python train.py --arch="jasper" --model="multi-label audio tagger" --dataset="read English sentences (LibriTTS-R)" --train_examples=15625 --gain_aug_db=6 --time_shift_ms=50 --n_mels=80 --hop_length=160 --input="log_mel" --spec_augment=true --win_length=512 --norm="batchnorm" --activation="relu" --padding_mode="reflect" --depths=[4, 8, 4] --kernel_size=11 --stem="single" --widths=[96, 112, 144] --num_labels=200 --mixing="mixup" --init="lecun_normal" --residual_init="scaled_by_depth" --optimizer="normuon" --muon_scale="match_rms_adamw" --lr=0.0026 --momentum=0.9 --nesterov=true --orthogonalizer="polar_express" --adamw_lr_other_params=0.00072 --grad_clip=0.5 --ema_decay=0.995 --steps=4500 --batch_size=512 --epochs=147.5 --lr_schedule="poly" --final_lr_fraction=0 --warmup_steps=90 --weight_decay=0.2 --adamw_weight_decay_other_params=0
Rows from block 13 of a small multi-label audio tagger, named by matrix and row number. Rows with one number belong to one channel. Each number is 500 + 25 x the weight over its row's rms, rounded and kept within 0 to 999. All counts start at 0. Numbers have three digits each.
After each channel's rows are labels from the 100 clips, of 14848, where the channel reaches its highest value: "responds to" is what is common among them. Only what is clearly more common there than usual is listed. The data: read English sentences (LibriTTS-R).
# convs0: first width-11 conv (model.blocks.13.convs.0.weight, 144x144x11, each kernel summed), inputs 0-143
# convs1: second width-11 conv (model.blocks.13.convs.1.weight, 144x144x11, transposed, each kernel summed), outputs 0-143

convs0.53:495524488515514479472489518455538496554505464462493461526495507487504485496529486505496435505510542493445482495489524524527505483502477468476478486522521529481512483493480555495467480501500526484535505492470546495538509504459537494501478513494492500469455502477468490496485459455510506490517476530514498506525473518506522485464508506541518489449543519561495524513526513504485502534508469476480470470528476508568497484497488514466460
convs1.53:518480485517497464535450488444516501487460487484491501508502467522462497511494468497467448494503550509469472480501510505491543451494495497508501494528517591464476481467473549523476522526505517481536518494492542533535501529475514489535488552511481468468486493469503506500486469494462469477484499507503506516531531521502484480510509465526466508484502521506469508528502474493458482486484443495482464505508493498538511507489516531475472
responds to: the word "mrs"; the word "mr"

convs0.44:512519471528461529492496492512499532508489536532483491470512503492482498489465488476505529559434544541494516482497509521472487490543526486504485507507500484540450467495522482498482529486484494459501482524488461529491492491570545482498485483501516510538473471503479506463505540513490493462452448522525505503484510501470489508537509510479481493491491470513506525496492474483487485496550532454536508497515481482517504416483490486494536
convs1.44:520448472532444526477504506485502501479471492550507480487499509522510474518441479483508507514512521516492519472500481514431472482516488514526495519489496482494485485504526480519499483480479516527504477533537498502515482453541524449485481462479517518553528513500501480496496518491452505492505525521541508496473539486463500535470503494478502447456485464503496518498468465505479473455535515452508526503521457493537479462527467510533490
responds to: the word "from"

convs0.106:463520492511541545505484509484468496499468475490526530493488474513471531495480458475482519502479466435505496474480512488483502511506497492490452503521493428503507519485494502519536524534483519525496529476526487525489550490497524512504464515513491439475518518492538533487455525484488506476510478462484525500499518461530448522545491475480502528507516521540484510477507529462439518499506483517548533507482502490484491503523543534503462
convs1.106:500494483497536499529514543467502504523475516531505492511523483545497454474496493446496528529453513521486481490487507536499465507514554495495463506470491485479463513504479484485507518485537535485518481545495514485533522541494532513505501507516472534488523561467556496535486516475474518527483553481527574462508514473508508486477517519513498500479494498545466478486552492455494532533506491493498488495485506476463475511508475522508469
responds to: the word "said"; the word "he"

convs0.124:508499424462515495536504467517483485475463490462492550503489492507515506526507499518535485509501508498493480507504491535519505505498511528478528504511497477542494544454517490473494529504472513507541504494515555519478506493482498473489443439471492497493506521463502445522505555458499459483517499504490503476484463489498473476509511495510520521518435517498484512498551478491510499530530504519548545475533491497443519506520524454502486
convs1.124:480445459453497486498503517522488530469480532499519555454483462504539483557499510527514528505545476473512501491515529480572456503504495574509493500466546514525457526479522534508500513498512509508503498528537490478493469491491495457493489493521492520511493517482491523484530499493506514481501480509497498531512495514474526489506493507508490474507494532487512529522484445466474501500506526457496529532493500522511527536449529444504466
responds to: the word "was"; the word "there"

convs0.120:477482490467489524509514489516479482531511520524522475517451475499483527528496494479472504481543500455451460517505541479522530514520463432506465542485490524541503503486510506462501508533461484525504499522469494505554544506506536509488507462504516485464503489521509490496531514494505515565470512484550523463518530529501485535471513472527529457492491489547468530485500496485448492515495515502495473510523501515481475468518478492458481
convs1.120:510513525528530523551511494526507505524517484479489519540465501508561523489533533548515516449502486486492488542503514514490509508547458443458483480484479483520449525498472509520501507492482468516533483541498510484509513484504507495478506510515511548486535488500530491496507504511479493478488528486532467485546570559524503501512479478502540449505548485534504517533480482521513480495462508489481518534525490490491475475506491457477519
responds to: the word "that"; the word "be"; the word "is"

convs0.12:508550478537544492490526483439480483526531524466532501482531480530516530514493474521469410515495520510514464532536494532515466476510483542485533494497490479473503523506515535496478465457505500489513516512498550504475536503509488518483455519511552472516488454526525468505496503481491526492510510484512517459465465524480511503512522495463511519524471513497525487510503446497521516486466508477515492515494474480493466509474505449507474
convs1.12:497515485503488505473531518477521469487519538474523512498516496519497505496513495505487445490503481523491472492518469510533460458513538516503540470519498446458541507534477556500512496473526510480517525560503532492465502480517489493503479517539505499514488498527494494498504530466492534550510535498507485467536492511477501508486543499444515538481529522486533493510462445483477517487459529488529513480492510461538468478506512431530505
responds to: the word "you"; the word "me"; the word "i"

convs0.70:527505455514516500514484455497487528492533491529532499472520492474509486519498453478488482507487510502513521490529416512478529465509490507513556510519483497464513521506478519456520537516543475483468475491528521513538471500462483502493504539457493517527508517510501559490507572478492464506536520495479526505511485477520512484462510484482459494513476515475504552502469544479489510516464513493532490481519458501460517473523515531518490
convs1.70:499490467514499488488435455505510522529508510497462503488507467492485462512498520491495495503460482509513479476560466546505536473508529492504525485447497474482487474490517523477548543522502469510455471495518511523552504522507486517513538536504505532538524516523521526530503549541500501478479504493446487519505525495478464509504512500474498488501508509525513515476486536476425511479472526507527505452546484500490493509522506520555504
responds to: the word "we"

convs0.59:478490451519493510472512508481498503556486510518477493459512466569560482485484498444565476538489499479483514512499493458518550486483536456509482509531480474487503469521531507494499511531524495497461485520456505515494516468501519508511481552476488473512529541474467498496494487506495501517563477498521523496534451499494534502487503471507442509501490501506502489509437514483531498524496516498501493503482481486468519468492515515466470
convs1.59:440539515462506535481487521523497490478517488461458499518500463522552496467463519456485506549521490529486488469507473458472562505491524481511505485488494470506478494487523504501443501534500473528492495518500515491488523503493465542518495531484521487505493522475500465517494460484512514536500448494532485500464522476509536505453463521487510502544445510502496514481500499485492496521506518538514452491493490525469521453533535505459479
responds to: the word "which"; the word "after"

convs0.129:479496512520445481500506484503492486500524533541515504468496551476460500542507517462479527483512518542534519469504482492477482471502487505449518568461508471512486524500521474483492510496493511507502478499539527499505457496476549484540489499532522484496538493496450516561483490487459525524498520492509534480447484511521504494500500529471477493500500490478534420505531491510537531526494492514470477532488494475477457518485526513496526
convs1.129:510521508499478484558500519500509462495530515515519492502519522424503535517500527458519511519537495533510499487563501467446491464493510504430480519479498516468501498523549533476498495503482513521536473508513555525497499521490443476518492523510531514502529497515511514516499512516514523496510490510517510517492531522472540470517525506493488473496471476499535440505503488512526483570504516537519492484505508491508526454497520556487517
responds to: the word "be"

convs0.91:484475487495509474520537555523505510493535520483527472478521458459509492496477529548455486549497503519484486489467523478522499516509491518502533515483505503474488488504458492538463488522484510504530498462433488477490486521499505538509474521508457516538474517567474507446481507479487462479492486482503514477526526492521545536467490521489535493482485471544475488506486482540539503514457494448487509512474525491504523517501536489518473
convs1.91:481483486486501491530523520507469499506538493474490498506488483475494475480480504506484520475483487512512421487499501481492506503497470514487532470505508489489486490485516456582464475511535489507479519506474455493491489477503530522501463500458512492537495528497543539448515535493539521483491507522472515496504483503523533476449525509492518543533463438510481527504472450507479482514512477513476479510563500503468546504541547503514497
responds to: the word "on"

convs0.49:540536495528518451524520489493519490496558507502503471490512522533512493511487494508537490480482508488513478502511489448503492491507487525522507488440441502514502542514477475460487473469544478535484530509425473482509503480497512486534455484479515452530491480473511499506477517541482499539495495509471472506490512477534515512487481420504491454512495482462511473511502503505497542488538482522497503483519535535524494463492511540519472
convs1.49:487521456512493462495503514471458477508488475508526507476551510498457474512471492525544488490508504461459466481517539500493472452497469490537481493479484496522520541519464491489502504506489540517472523558460461465474498494443510519513500469533513496517472487496528479522492505477479513533484521474499512537516496525528527516498443517485501440514475516486517448494510471506463528462494506479478500448514529525476488465510523522496512
responds to: the word "i"; the word "have"

convs0.82:532489516483549496542496489455490522519549518541477517519488481487482496499502466500443491481456474494473510459489493484504480504486511470509549487510518471505520491476467519515514504507508493478473575490479477503503551518485463469505485492474534441529540527482461522498507497454483560498561516530510518479461521513497499502527545486489553509504490497508487466467488525472489505488515492465487501504521487471473497516524514517526484
convs1.82:496476524454542531518516511465469505477531508499517460532525501486483509508486488496483515454459489494503562453461546517518486490493514484548528507541509499475489505478501486497534546498473504503516514519493475512542536491482480526539475474489515487434501504464460505511522473442458500544545465503491524454526525535511514486498528496494549490481496511534469532520501501531504500476521519518493494497468496519541524500508498531494505
responds to: the word "what"; the word "do"; text has "but"; the word "not"

convs0.99:506538487508531456535510493493512482483568499524486528500562482479507482517469509543518474545539460478545503528504500487492496483502501501513518495548499519495504485480505507530508489496520452542493552524451518486532460490457505498455493487484494516522491478488506528519494479488496501514503539439502517483508501499473486493507506460492474526500466453536515489514484503495445530496487497505474569521517510503525471480480471472465462
convs1.99:505517524535493468516514475488529462481523475468492518540574508456521522478502497510491493531511511492520559492506505505561474533513507483479503498501483512498474496537502520546511526475476498514468528500496471490519523484511517504473511522462491546481473511513514506499540462458514494496494498465491504503505512476490487518526501472522522513453486516543492496504486506529459562502448516496465581526522498470500499522506438468498504
responds to: the word "to"; the word "after"

convs0.20:538476509523512489498515500518520478498537499523536516476530477458497514525507500517517494436479518505507503489522486509492463530526469549504489513532450473506536462500532466471465504514528518506478545493506516530470495470514524523507513519495496523475464504508514560504484466524484518532496462529500456518518510475483489486514501499507519472487449505479515503482500494429462465481512497505516492529519498428490474505474448538486453
convs1.20:529529513526489474493473558528532510527523475477499559517479502510483467502497504490485492467486558512515474514481462499523519522545483492526480495498492480511525468512553499459526508497503492479500499480484495471499529507516473502494513523520503526480487514510501577459523456535470486502494485491546473505482450490491535483533487470495461522462459472507482492518491507530471490482527472514521509497544523453469517464465521518453519
responds to: the word "when"

convs0.125:521467469486544510502515482481499483445496512468526499470538493477466536491482523511501500481489509500516480496506505517467500527449522494495498524512464452475502499500546465501554515512502480485467478498515486532486498509522552497552528499505473488530492490487486539474467485472501481479490523522592519500528520519476513457489504488485519483512532537498535498538488496457526460481503511506470454463560497486472505492478469496498472
convs1.125:518483507446514495478476484492525459469500490444549524510524489513472487495541493531510530532511494575517507493494497537477525537512505508503504481497509478486480472504533484535561505471494495502457480510498473508527472496497505486512529494536466509532485433480509493486459467523511476498500491543515492529503528523493498507499502492499450494480520525536473530483510511479514472517475499535482461541515513502477494466520487448458439
responds to: the word "be"; the word "will"; the word "shall"; the word "we"

convs0.86:539505501509472486521450483522492497512476523502491531467491503477477496518483526531522514467500452502464507530522523500492508466500518477484522475496501473496535532485498520518496480472506514486477499494499474529523514518454529507525496501523466463458478468487461466491477528507499520487523498529550520508452499491489550448479540504482522515573544485530496536474490534486478477529523488488502505454501521548461491529480515511466441
convs1.86:537412509505501473534502486488474503455507493508542514499514476462512510485493536568518496484476468521465535529522520504518489467494531533472525459522466506469539524497514529490523544515515531487472517472479519544492547485493536454504527514519498485447493451509532475501464482509498480475486458525495483509482504520496517455492521504476522468512517496517507505524476492489539487519505497493509512502487518546485454520531480495500503
responds to: the word "you"; the word "would"; the word "be"

convs0.84:506543500545537440483515487516505511521526485502515459485510489507497493457527537454501541523482480503491496516491517490458470500496479450501476467501492472509530488463562499475543504512511450499482482520495481549541493480545542475476481548503537474539481506466502474520469516478496523494470468494494485465497473483466520506531569512532548507488504516492507478503490508502490517489499482479513509476526524505483484478476488502496557
convs1.84:515500494524512456484473523556502564498502490502471522446499471515539522477495497527486483534509487506538503497472544498501515512510463521481487536465501510494535562423488503485513542509537460542528485542477490499498463500555510506488459518449533486493509513477520527506521518490500476498497497510500505491485518472488527502564517497523529479486491499505522511538509501498493555506466526506521512488500552480498484512529486533498486
responds to: the word "be"; the word "before"

convs0.114:478492541521428488476501521488495485510486505490484466486453474509489467509527452552492461518477535485566517477532522518509512491506498503482491483511526496441476484457534500501492485503495503544537554485507477576528502495507479510516532509437492499519474523504526464530504506477500495549484505513536500484456479527470515501474493505520483516530491504519489522475492488486492513499469537500461495473528474486500495543503470526509509
convs1.114:535501534464465501463502502464490488483498522521500488494458473513504468473502468558512492504481515534501517490495468483526491469494475500480512498502504452477505503500489489500502479414533530578515534495483507502525487503467474530527561494459489556521520483509507487515509519496466470512541518505511490464523499545510472492515511538494518528516463534518487491450503474499521543504483521477481550517476513491519478503516490540512479
responds to: the word "you"; the word "my"

convs0.32:555471494489532522479476519514510486540526510522509536542552445495498533481461501524510477469460483484513528502479475522491478470491490477487438537492520504525454511501515458512490551478476461506498518509485530447548502518539543502509533477472499518546482440496526466498508500530480554456512486488477480476523507484480510518505486521487520489499519489479520508481520466506508494465521474503488541520501491490473506506492499501536500
convs1.32:543488497497516462498483521523538490529498501519495590525496484522476498518468464496484490486488488480493520508487483512490530486475489499483488534503525548489492501468479506487511517492474490501491543534546529436482481519535556501508526526473528519511494484542535477515504496503527530482554508506516507505517511486499525479492470471499500498554521488503516491519488504500510492497495441511486524519555555472492512478455548538524448
responds to: the word "when"

convs0.34:423499453542495499458517485462513473551480504501498494485525484522474516511489491485552479472461498514556471518499524521525535476512512503484534464513488518487501469521480488503500442484497462503488490497524481524539542494517457513466532464474483506498515496511504516491484468503510510481503467504541510468480465514468512495518517502542510481528471500499468504533463505534528519525495494538496498531521489506460455501507575484509489
convs1.34:464555444519524480520486505486482478550527537527497481486503456475487522508524520537479463511479493510529496512538485539491483451498510506538515474515510496531479470495484477520485498476479493552508462469473485538483538498514492501493497473535487478514533492497490475483482506518477490519453494480526459483472533458464479523537536465546508492534485490517520503524495515487562514510479488532508501531487464476494466523512544480498473
responds to: the word "which"

convs0.30:501509483491537482478490522481483522466487521469484538460532503474521453521487500487490477468484522466512476486552471490486549521508534519465477528494495513485480495495456513509517479521487507479562503519523441486477498509501526495502498499492513505521500475482472510511549523540480502505497496510490496493473504541464509531532519473520502486540517546451465503504472503501520526452496464489504508549550495470437512521473479480470555
convs1.30:468483514488501504495504497476496562529490496503502574492561518479502475508503492492467509478507520503564477535533521475516548495503520469455481528489520517493519525507471491439509476471461511519538483509474481459512476542500491534486484469535533466525477517473535511510515511566462507480495500457492471497485496509519498516498497447507490506482510475499498487529503491516523507541472493484524500530524485534481526507444486504508529
responds to: the word "to"; the word "be"; the word "do"

convs0.56:451454547565486527524513484510504504519470511488487496534506475530508485516473472535480497494520544554539479466497546511479488492480483487495476487511468497482501488478554513455489470541502480507556484485487473512509529533527536461492493512521494464466485501461515512496516503487496492480494450461493548456543488517503496568493537525499475494512486482501487469504493472479463487497503472456515516526481525486500511495500503474519517
convs1.56:478495502509507507501496510537472485529506517487493484518484508528521519490511464573519480475558542504492508472439448488518535505555488489492482520465493516492512494466527536452526499519536508541541481479513432522484493514495509504509518482488540505470507467516474517513515482488494481453520497484484540502567476507515490513525527503478490471517485500462507479470495500504525472544493513545521493504473527526534518447499497476506500
responds to: the word "from"; the word "she"

convs0.139:509486503509545527507469529471509494505502497509482513477517530484484481503484524490473496530494540458542499458563493536488495465530512489508507504483513461538480492446452530471515477526475501506530501504487477524483494455472538447471473526496478488499536530472490493498500484476488549470482468499511482502544524517487498537505523506535559486533546473514489496495503471521436511515490518453496498496524514458472460471502517501485494
convs1.139:500494516508504534472501486468514509522483525507478537516540543487519466507447510519541540505495511493531532556518469499483549505493498510528496481481506504532526497520470514495460440490489484511534564505493518528514533503494514468482504539495536515516509558541515449491507471488514543507491489497497464500542499568502501518493512516494567495493498495499476468501469502470485495551503475480474506512493516468468482471499507521500459
responds to: the word "to"; the word "had"; the word "not"

convs0.130:489520493498518505465458560462504468515505466505468461492457553491539507521474516553529490506504525495518517506499506496476469479506493558488510526542478475506503540520487509486484512475497538459497496490504478531491535489522481509553510506491527500487483522497504505480530492510524520478480496499549508482477491476494528489433472526532456472436486475479528474510522494472518498521470521506476503504494514476520513514515475474422478
convs1.130:504511509512552465518507531497498502544490428520507487507506566524486488533503477535480477533532477499490519481520517505497469506503496497547472517483478479497541488499466519482488528536503510511526517492524464475518544503477477512480502525494513551490535495467513460548556515497485501487474497492536480534447491501502499505477433508504510475497509506536544491546502475458520520523524499488461478543531518499461488480493482487485502
responds to: the word "i"

convs0.31:535536475491506508542462539489510489523518530525470484493466524514485512446522482465527519504488522492556500526475502526499476470494434523470491464543450505542501472537493479471502493478532464494512452492496526483465496527533524536539513503492524499502502477511464479522464464511527513482494519482491509497515490456490468506504539482474520510470504452512482501470496510479506497534495533493474509504530548452536533485473490515492488
convs1.31:559508535471553477502491511476449512485514503540516491491507483477505493490512490472562525537499506489517511547483536474502522518489449511535458492540497493496500500494470463508508484489519492486477493545506493499477547511527538521505482493492530459521518490428474518527489490505490485476495505519446479500506480499476473541482537467496517511463487503537520493475498476509474506509500507570477515522518526494537509557478466501475494
responds to: the word "for"; the word "it"

convs0.78:519528504489531489517503485449482532541517503517487502464493528505467479500435551521471498487488489484507509486491467453510494566501484523509528513472496508480483520480519554482505479509539444529501465489487514459504511529518569502493497524487506529537526483481524467472475501493491492509468467535525493542476528525444478526484519479483469475494477489501498474497516462530520504477484513512508497512538506537552501504522520522464498
convs1.78:537529505490506500499539512461489526505536476499489503462458546515509507484507524508506486509478500464476498529524485492481528568474515509480542479499488517497527510511541521492544480567520499517494524487521503503524524486495540491485520525484475515538553480490482511486512520519473514530531491536555521511495507514500467530530543484504473525526484484498512486520523502595535477462512522519522472526503508506552534485500523510487493
responds to: the word "for"

convs0.121:515503482509515496523532480436509509477518500516493459443524494516511547473451486534511510498470502504495528513521523473447488504456477534505497517492505516458464502500473497447508452524458514476507480503488496537503532540476522501499510511500528540470470485531524516468536474484524506542473462497489509527528510494541567507508518485524533496504472508511483524474483523448483485494472472484494522498474488530519517512456496538468495
convs1.121:498474501511517470461532507445490513540544487505459524511499480520542506513474455488530550504490518483530513531505498473487492488490532516530533501502457472463493488525483475515549447512497507498480524466486485518518508479502502497496485480500535478518462505524507502507544469532552541544515520492471518545501471536487518463534500498495514506485494475561526478501485522469473488513520471524517499478469477530518471504474563511475516
responds to: the word "that"; the word "had"

convs0.58:504505490533465495518494502511507552538485525463487476479533509499536476471522502536501498483485519461522503487462492496520520449487485442480497491487551504501459523530464469546528465535531518479477497453513501492513517500483481476467549498479508500532493512527494513519474490483497505471523515504483532539509481529460513444477490473485542467510516481480501512498528533537500535489533545491518491481510441517518470497456484487462486
convs1.58:490483530516524508471523513520496511508517496521467504495534469458513486512531488519535465493538491440495486523511509507563533489506462511520490514460543492505512496464497510494520482527529565507474461520486465502484494496491488511524520448498498499520519541516495521520470464478518502491528522508519510496538456499497532453493490501477505473490495456487564502493511469471482484478540529472557535479455438503517470500504498519503485
responds to: the word "was"

convs0.60:547496505485494458512566532469539472521488567524495493488492483527517529501474502480498480497504501485482509455480486467514534509504500500485510539509493484530464514499541519496530474498485468500505463466522475520481491500507483497535482504469504533476505521533520463551546447514540479487512500509450490510480471463467519462466548496522503497559513457509489525498479510502513479498508496518470494501538494495464478488450485487506454
convs1.60:468493536469496477477546502501504485490500550517503526502498495469538498487479500498506484463493574526486488451464490500515513492479509493514528526529498509503481480535468502502504498510487493535518488507546522468530470479476511461531475497470520516517464505526500484543516470497494494448505470528439476468439534501490543503533489505514532485504515530502530524505486547480545466467525535513511464528508487493465461476489504488498453
responds to: the word "the"; the word "man"; the word "old"

convs0.96:448473469519500493518468477479465497507514484493551454518479521535477488535509516500549473507515494479472519498494473481533531478500468484499461522475503483505508554512502503490495474500481477505527469511484463474538500504488464529504500504565503517497497501523480453475505454530512474488492502476480470508518479516543519501509552471497527551497463497464494462485485511461515575503493525505530501512528469498524552473472479523489501
convs1.96:471466476521492516514509471478514477524484511466524474536473490502518498524530557470551487565483533508510513516477507491508513539506484472507467550500496491507537525497509526529520477507472485487471470534476512471551513497513504539477532466555539520488472474499503474481514460504504457477490513510538498507525470503505479492506518496484545548516448509519542506543507486503500521535511508480539477500543482543517498470469500499502526
responds to: the word "then"

convs0.105:454453479569526478495524533536513499499513533505491522492477499503512480472497542497442510486512535512468513534521515480523532469494508529515492508499488519510491538498455478472487487472479516507475529458488495546496534494482524483528505532457539419536514502457505503485523517473514465466475521498497475456486512477485485459526492477499444500513528528522491505516467476546492534487488460511490514539491494505502498496483493506476506
convs1.105:501480472526454534499555475529519518501458539528500534512471485505521496489443527489432525530489523527478520519472529502538531512494532541481482504490493524505503527485538495498544481481509511511474527518482542520505530448472528498506523498468480462482453498450535490516484505467488488505532541532540503506487504460516467515489465505491485498460462507528477471533504487525508500480503484502487472501477510486535497500543514521473513
responds to: the word "be"; the word "not"

convs0.47:514492485486510482444541467485525512544476484463529487531514506571535489480493496529468526494495468501491500477499486498505510477508473500480514493512482476495496510537465505468514508531513507537502440524497537485537491491510489498485513543563488527486511523536504490485524521496485507439539495508507491447519488514489501523460550508494450480513473493491470490507529480448499500482516462538479501534471509498490543543473480494511451
convs1.47:511488475495508487483485512471439489476499479459485480543499467496533445487450497522499522497512450495489525517482499491524500426513465480531482512528494434508588514508477504477501500515470512514513502508531540481532523473524494493476492477537478500506522511513532522528465504513470493463519489539485495451465475521528487515512491511449516522522474495473482497503533482511465473461516505520498517513475516521500504525466486529507496
responds to: the word "after"; the word "asked"

convs0.45:480485479507534485500481490527467507512517489528486452519538498491562484512502548536526469490498545523536554536500485515502507507475498532512541488468454486476477503516496459511505478477464484476490502474480542482517484514523509471490509476493499542499496471506470494489461511500496502493485476512489443478524464497496501494503492520502513505500468464485558552525551508473519526478503478478534503498500502525496490477430488537457443
convs1.45:497508541532537493544515512539513517489530509541453530514482453514489483514495530497513523471477529519477487502504500480538502504480533526490504446517498456482465498560516454516511521529530497476496454546498521478495466545485503523462509491509478528512531488490509483536530508511505499470510517495461551445465533496506500517448509515509523499510455499485517522499529523487493516469503492510557470514519507474488503510497483550464475
responds to: the word "said"

convs0.126:467549478514479475504526446504497500503514529535504494503476488454494497494546441483465512542521535513535476501501455492500542548519494522504490433501486510539561541483480511480475499505478490494500476478528538517498448499555501491501499515503498513544497509501490507510477469497481520483504514467493457478499499520479510531460502437499529509517515529457497486474489502480468513524495474522498499478521519476476523484444519495520480
convs1.126:481536492506479491483500454507513480482481492542538493461527471480496480512506482498493494533506489464494502521480525479504513502496529499501520496464467502515544541483528517514470529506479459477473515477480508534493467470528485508533528466469476534472475530504523485488446469489521508465487505505486510481506483545498500510473498445490526470500508557502493487449539501526502503498462447497496485447462492519520530537482524507437558
responds to: the word "be"; the word "it"

convs0.140:515495538465533498482500489519482486505512514494517465509485500477491560473512551501493492480561428465520509532506493517482503535491514480531467460522465520510499479500483516504464486518490541489484508479509518464501493496516496469486470506494531479544473500447481499518491541509470497506514486489505546461485515479455510506487468529565474487513500506492438527453483482509471542494543529458523515487540480496509497507473519506495475
convs1.140:505481477458550462503505491510535492506491488495473480485525522475501555487508561504476478499523421503525530513490485479498500523553491489501495509479470512535524479554513497491466504490544533501468474486472525510506466471489483518487517515464510508534472485513519458504500490524481446471543480496482537505566485454481522454492481470515478496474504493546489495510502470502490490499548486482490517497553483485505495503500510507547490
responds to: the word "you"; the word "tell"; the word "still"

convs0.3:488519529498503526476492524511497484496501502530449505501514514472422520512489523500496481503533531575518481511495529538527469481505503538503505481554507486500537520492502522455484509530482507497495512533492503503461499471490487547516473515502478495430483476500525486475533491535461495540449488516458462538512487464476503473435506468498513509510480497488484490487533503502476486475514492494540508513489499487438543471504498493499528
convs1.3:481448493509520543512510495487538489479469487481510509514513520480490542515481525508528500502519506525507528503475518551510499493479539533526489517485481533480497477492467493482498513491477481539515503551509463560473436480454459498513487510459493491456519479497524518520498485496461504509486487512492453482525519484484483427482483458515460516507480501526455481518501460497555460451482477471531486505474501516475491492482505502480535
responds to: the word "the"; the word "from"

convs0.136:482531479528524508494497507487500478498465517516506521472519553484482548484469525500515486512496494488522506510514514489522509490528492483454493510480528461466445489466491515488476508485539553507466521467484467513470475504569516485434547504524484491527519484545485530508516503490531462503512541486490512519501493467497496520493522462444495525499512517495502521465510521448494486479541516496468480470567501486483445475479501505515496
convs1.136:463474481519502484495488521538473514487507507506497490487469466478543502496471511505469485470529507465539527470484558511488522506484467528472531518477517509461487510464469496444473521512526553529470490535483489494510520495535521460484502500507454504482492519495478436485501541472513469526538503499485525489537528461530491491515522489478469502503499525481506511462497561521481482508508473484489473530534486529497463522541517448480471
responds to: the word "too"; the word "two"

convs0.68:509520518493489469473504486513493567513471511521537514499484502489519475449488494474552521525489513454491469513495489531493517481458474543504491514492541510472496470472534452503479541490540471525505553475489478474477508503459479505477518480547499530470465477486488488499463474544515517481586462523503510551476501484495495504490510506512469480533518507494498520488509502493527495521538533479488463482500494489465514508521472521465477
convs1.68:503535560511551520481482475475503543517452509552490489487529456428484491485519520477518475529475496500460537522499512507507476468475477470495468542515507470491509477495538497515473505504496453473520502481559465517495510506504497512504465467518502517465498497522519527496476515528502497468503516463462539521485525464478470511491470467486482482536494513529516528454491487518490511473519535518477484498514527495535499558499501479481474
responds to: the word "was"

convs0.77:484529492517522475499484431478480491501491519495515550516472491530482489558466525498519526535472502470514469515530517511479449555524522500538544485483524532512483541503494509513511472493506508522494531515530517462525487506493485521521436515501516493523494515528485501527476476497498495477492451481503450501465514470482465465508458467483515468529507500505487510509510493480495491483488459530516524516486532509496556485464482442459477
convs1.77:518499486487507513528475484457505558471528518516502491476479469494501489522506483511483542537510484496496505516554525499520438506506531494497537532491543511495507533506490482481520464499500527505496501465483467505493469459481502515477492544513492477537560506522506525499528463491468524486517466466513440495482482478542460462528521543516520495482508511525511480490508432483490509521492467516470504542481508520494542487483484441510463
responds to: the word "was"

convs0.0:479518488506494500543501502503480506500469519536499506468489521521515525474518535491505502471533506529491511513486458476495496514479513519524548494462478484527460511476483511439540506520484530479545451488471506474495548494482435481505531536516512486498457483492470480471499491517516464502436526548526484505548521501488495472523517528537468508550517501473512488495459483443469550498504542487502542493505470503514489510488485495500496
convs1.0:467515461481508498555473489507509522507545536508512490512495537501524517515503519480494483501518504504478467502501518495497485505513527500476538522539512499496510472521542511492511530524523513524476482481523503524463548483474514518519515533490515506514446482504557486483494476530530494466507537538480520518543495530529520515482444502518509510532544484479531438512501531447501567453487518497506553477518491503502482489505480552529526
responds to: the word "the"; the word "be"

convs0.72:510545466516510498465493483485517477540509510504454519503457433492516523492442460516543494519499532446528495490482477493521501493512486467524504531478498476497543480500539511434526515509497482495509515534504522483507527569505503465492507501457509479520482475510525519471509456540479508530455502502493486491486520500482455475519466471483506518478482503542535488513502516488456529502496527506545467499494502507531457541512508488510495
convs1.72:471534490469557502510507530485498550460502511489513520481481509479492527491470490542518481515518529483497511490467535484501491485521486516521529486495478498483513473461486505461548535504509495506455464493511535490476533510508549418514504461485477458514468471525562523474474488545471455487515513482480480515553542488533460456489492510479496517512491524481496489506487498500516488510455483473515517529483493500502507461509486518491462
responds to: the word "the"; the word "in"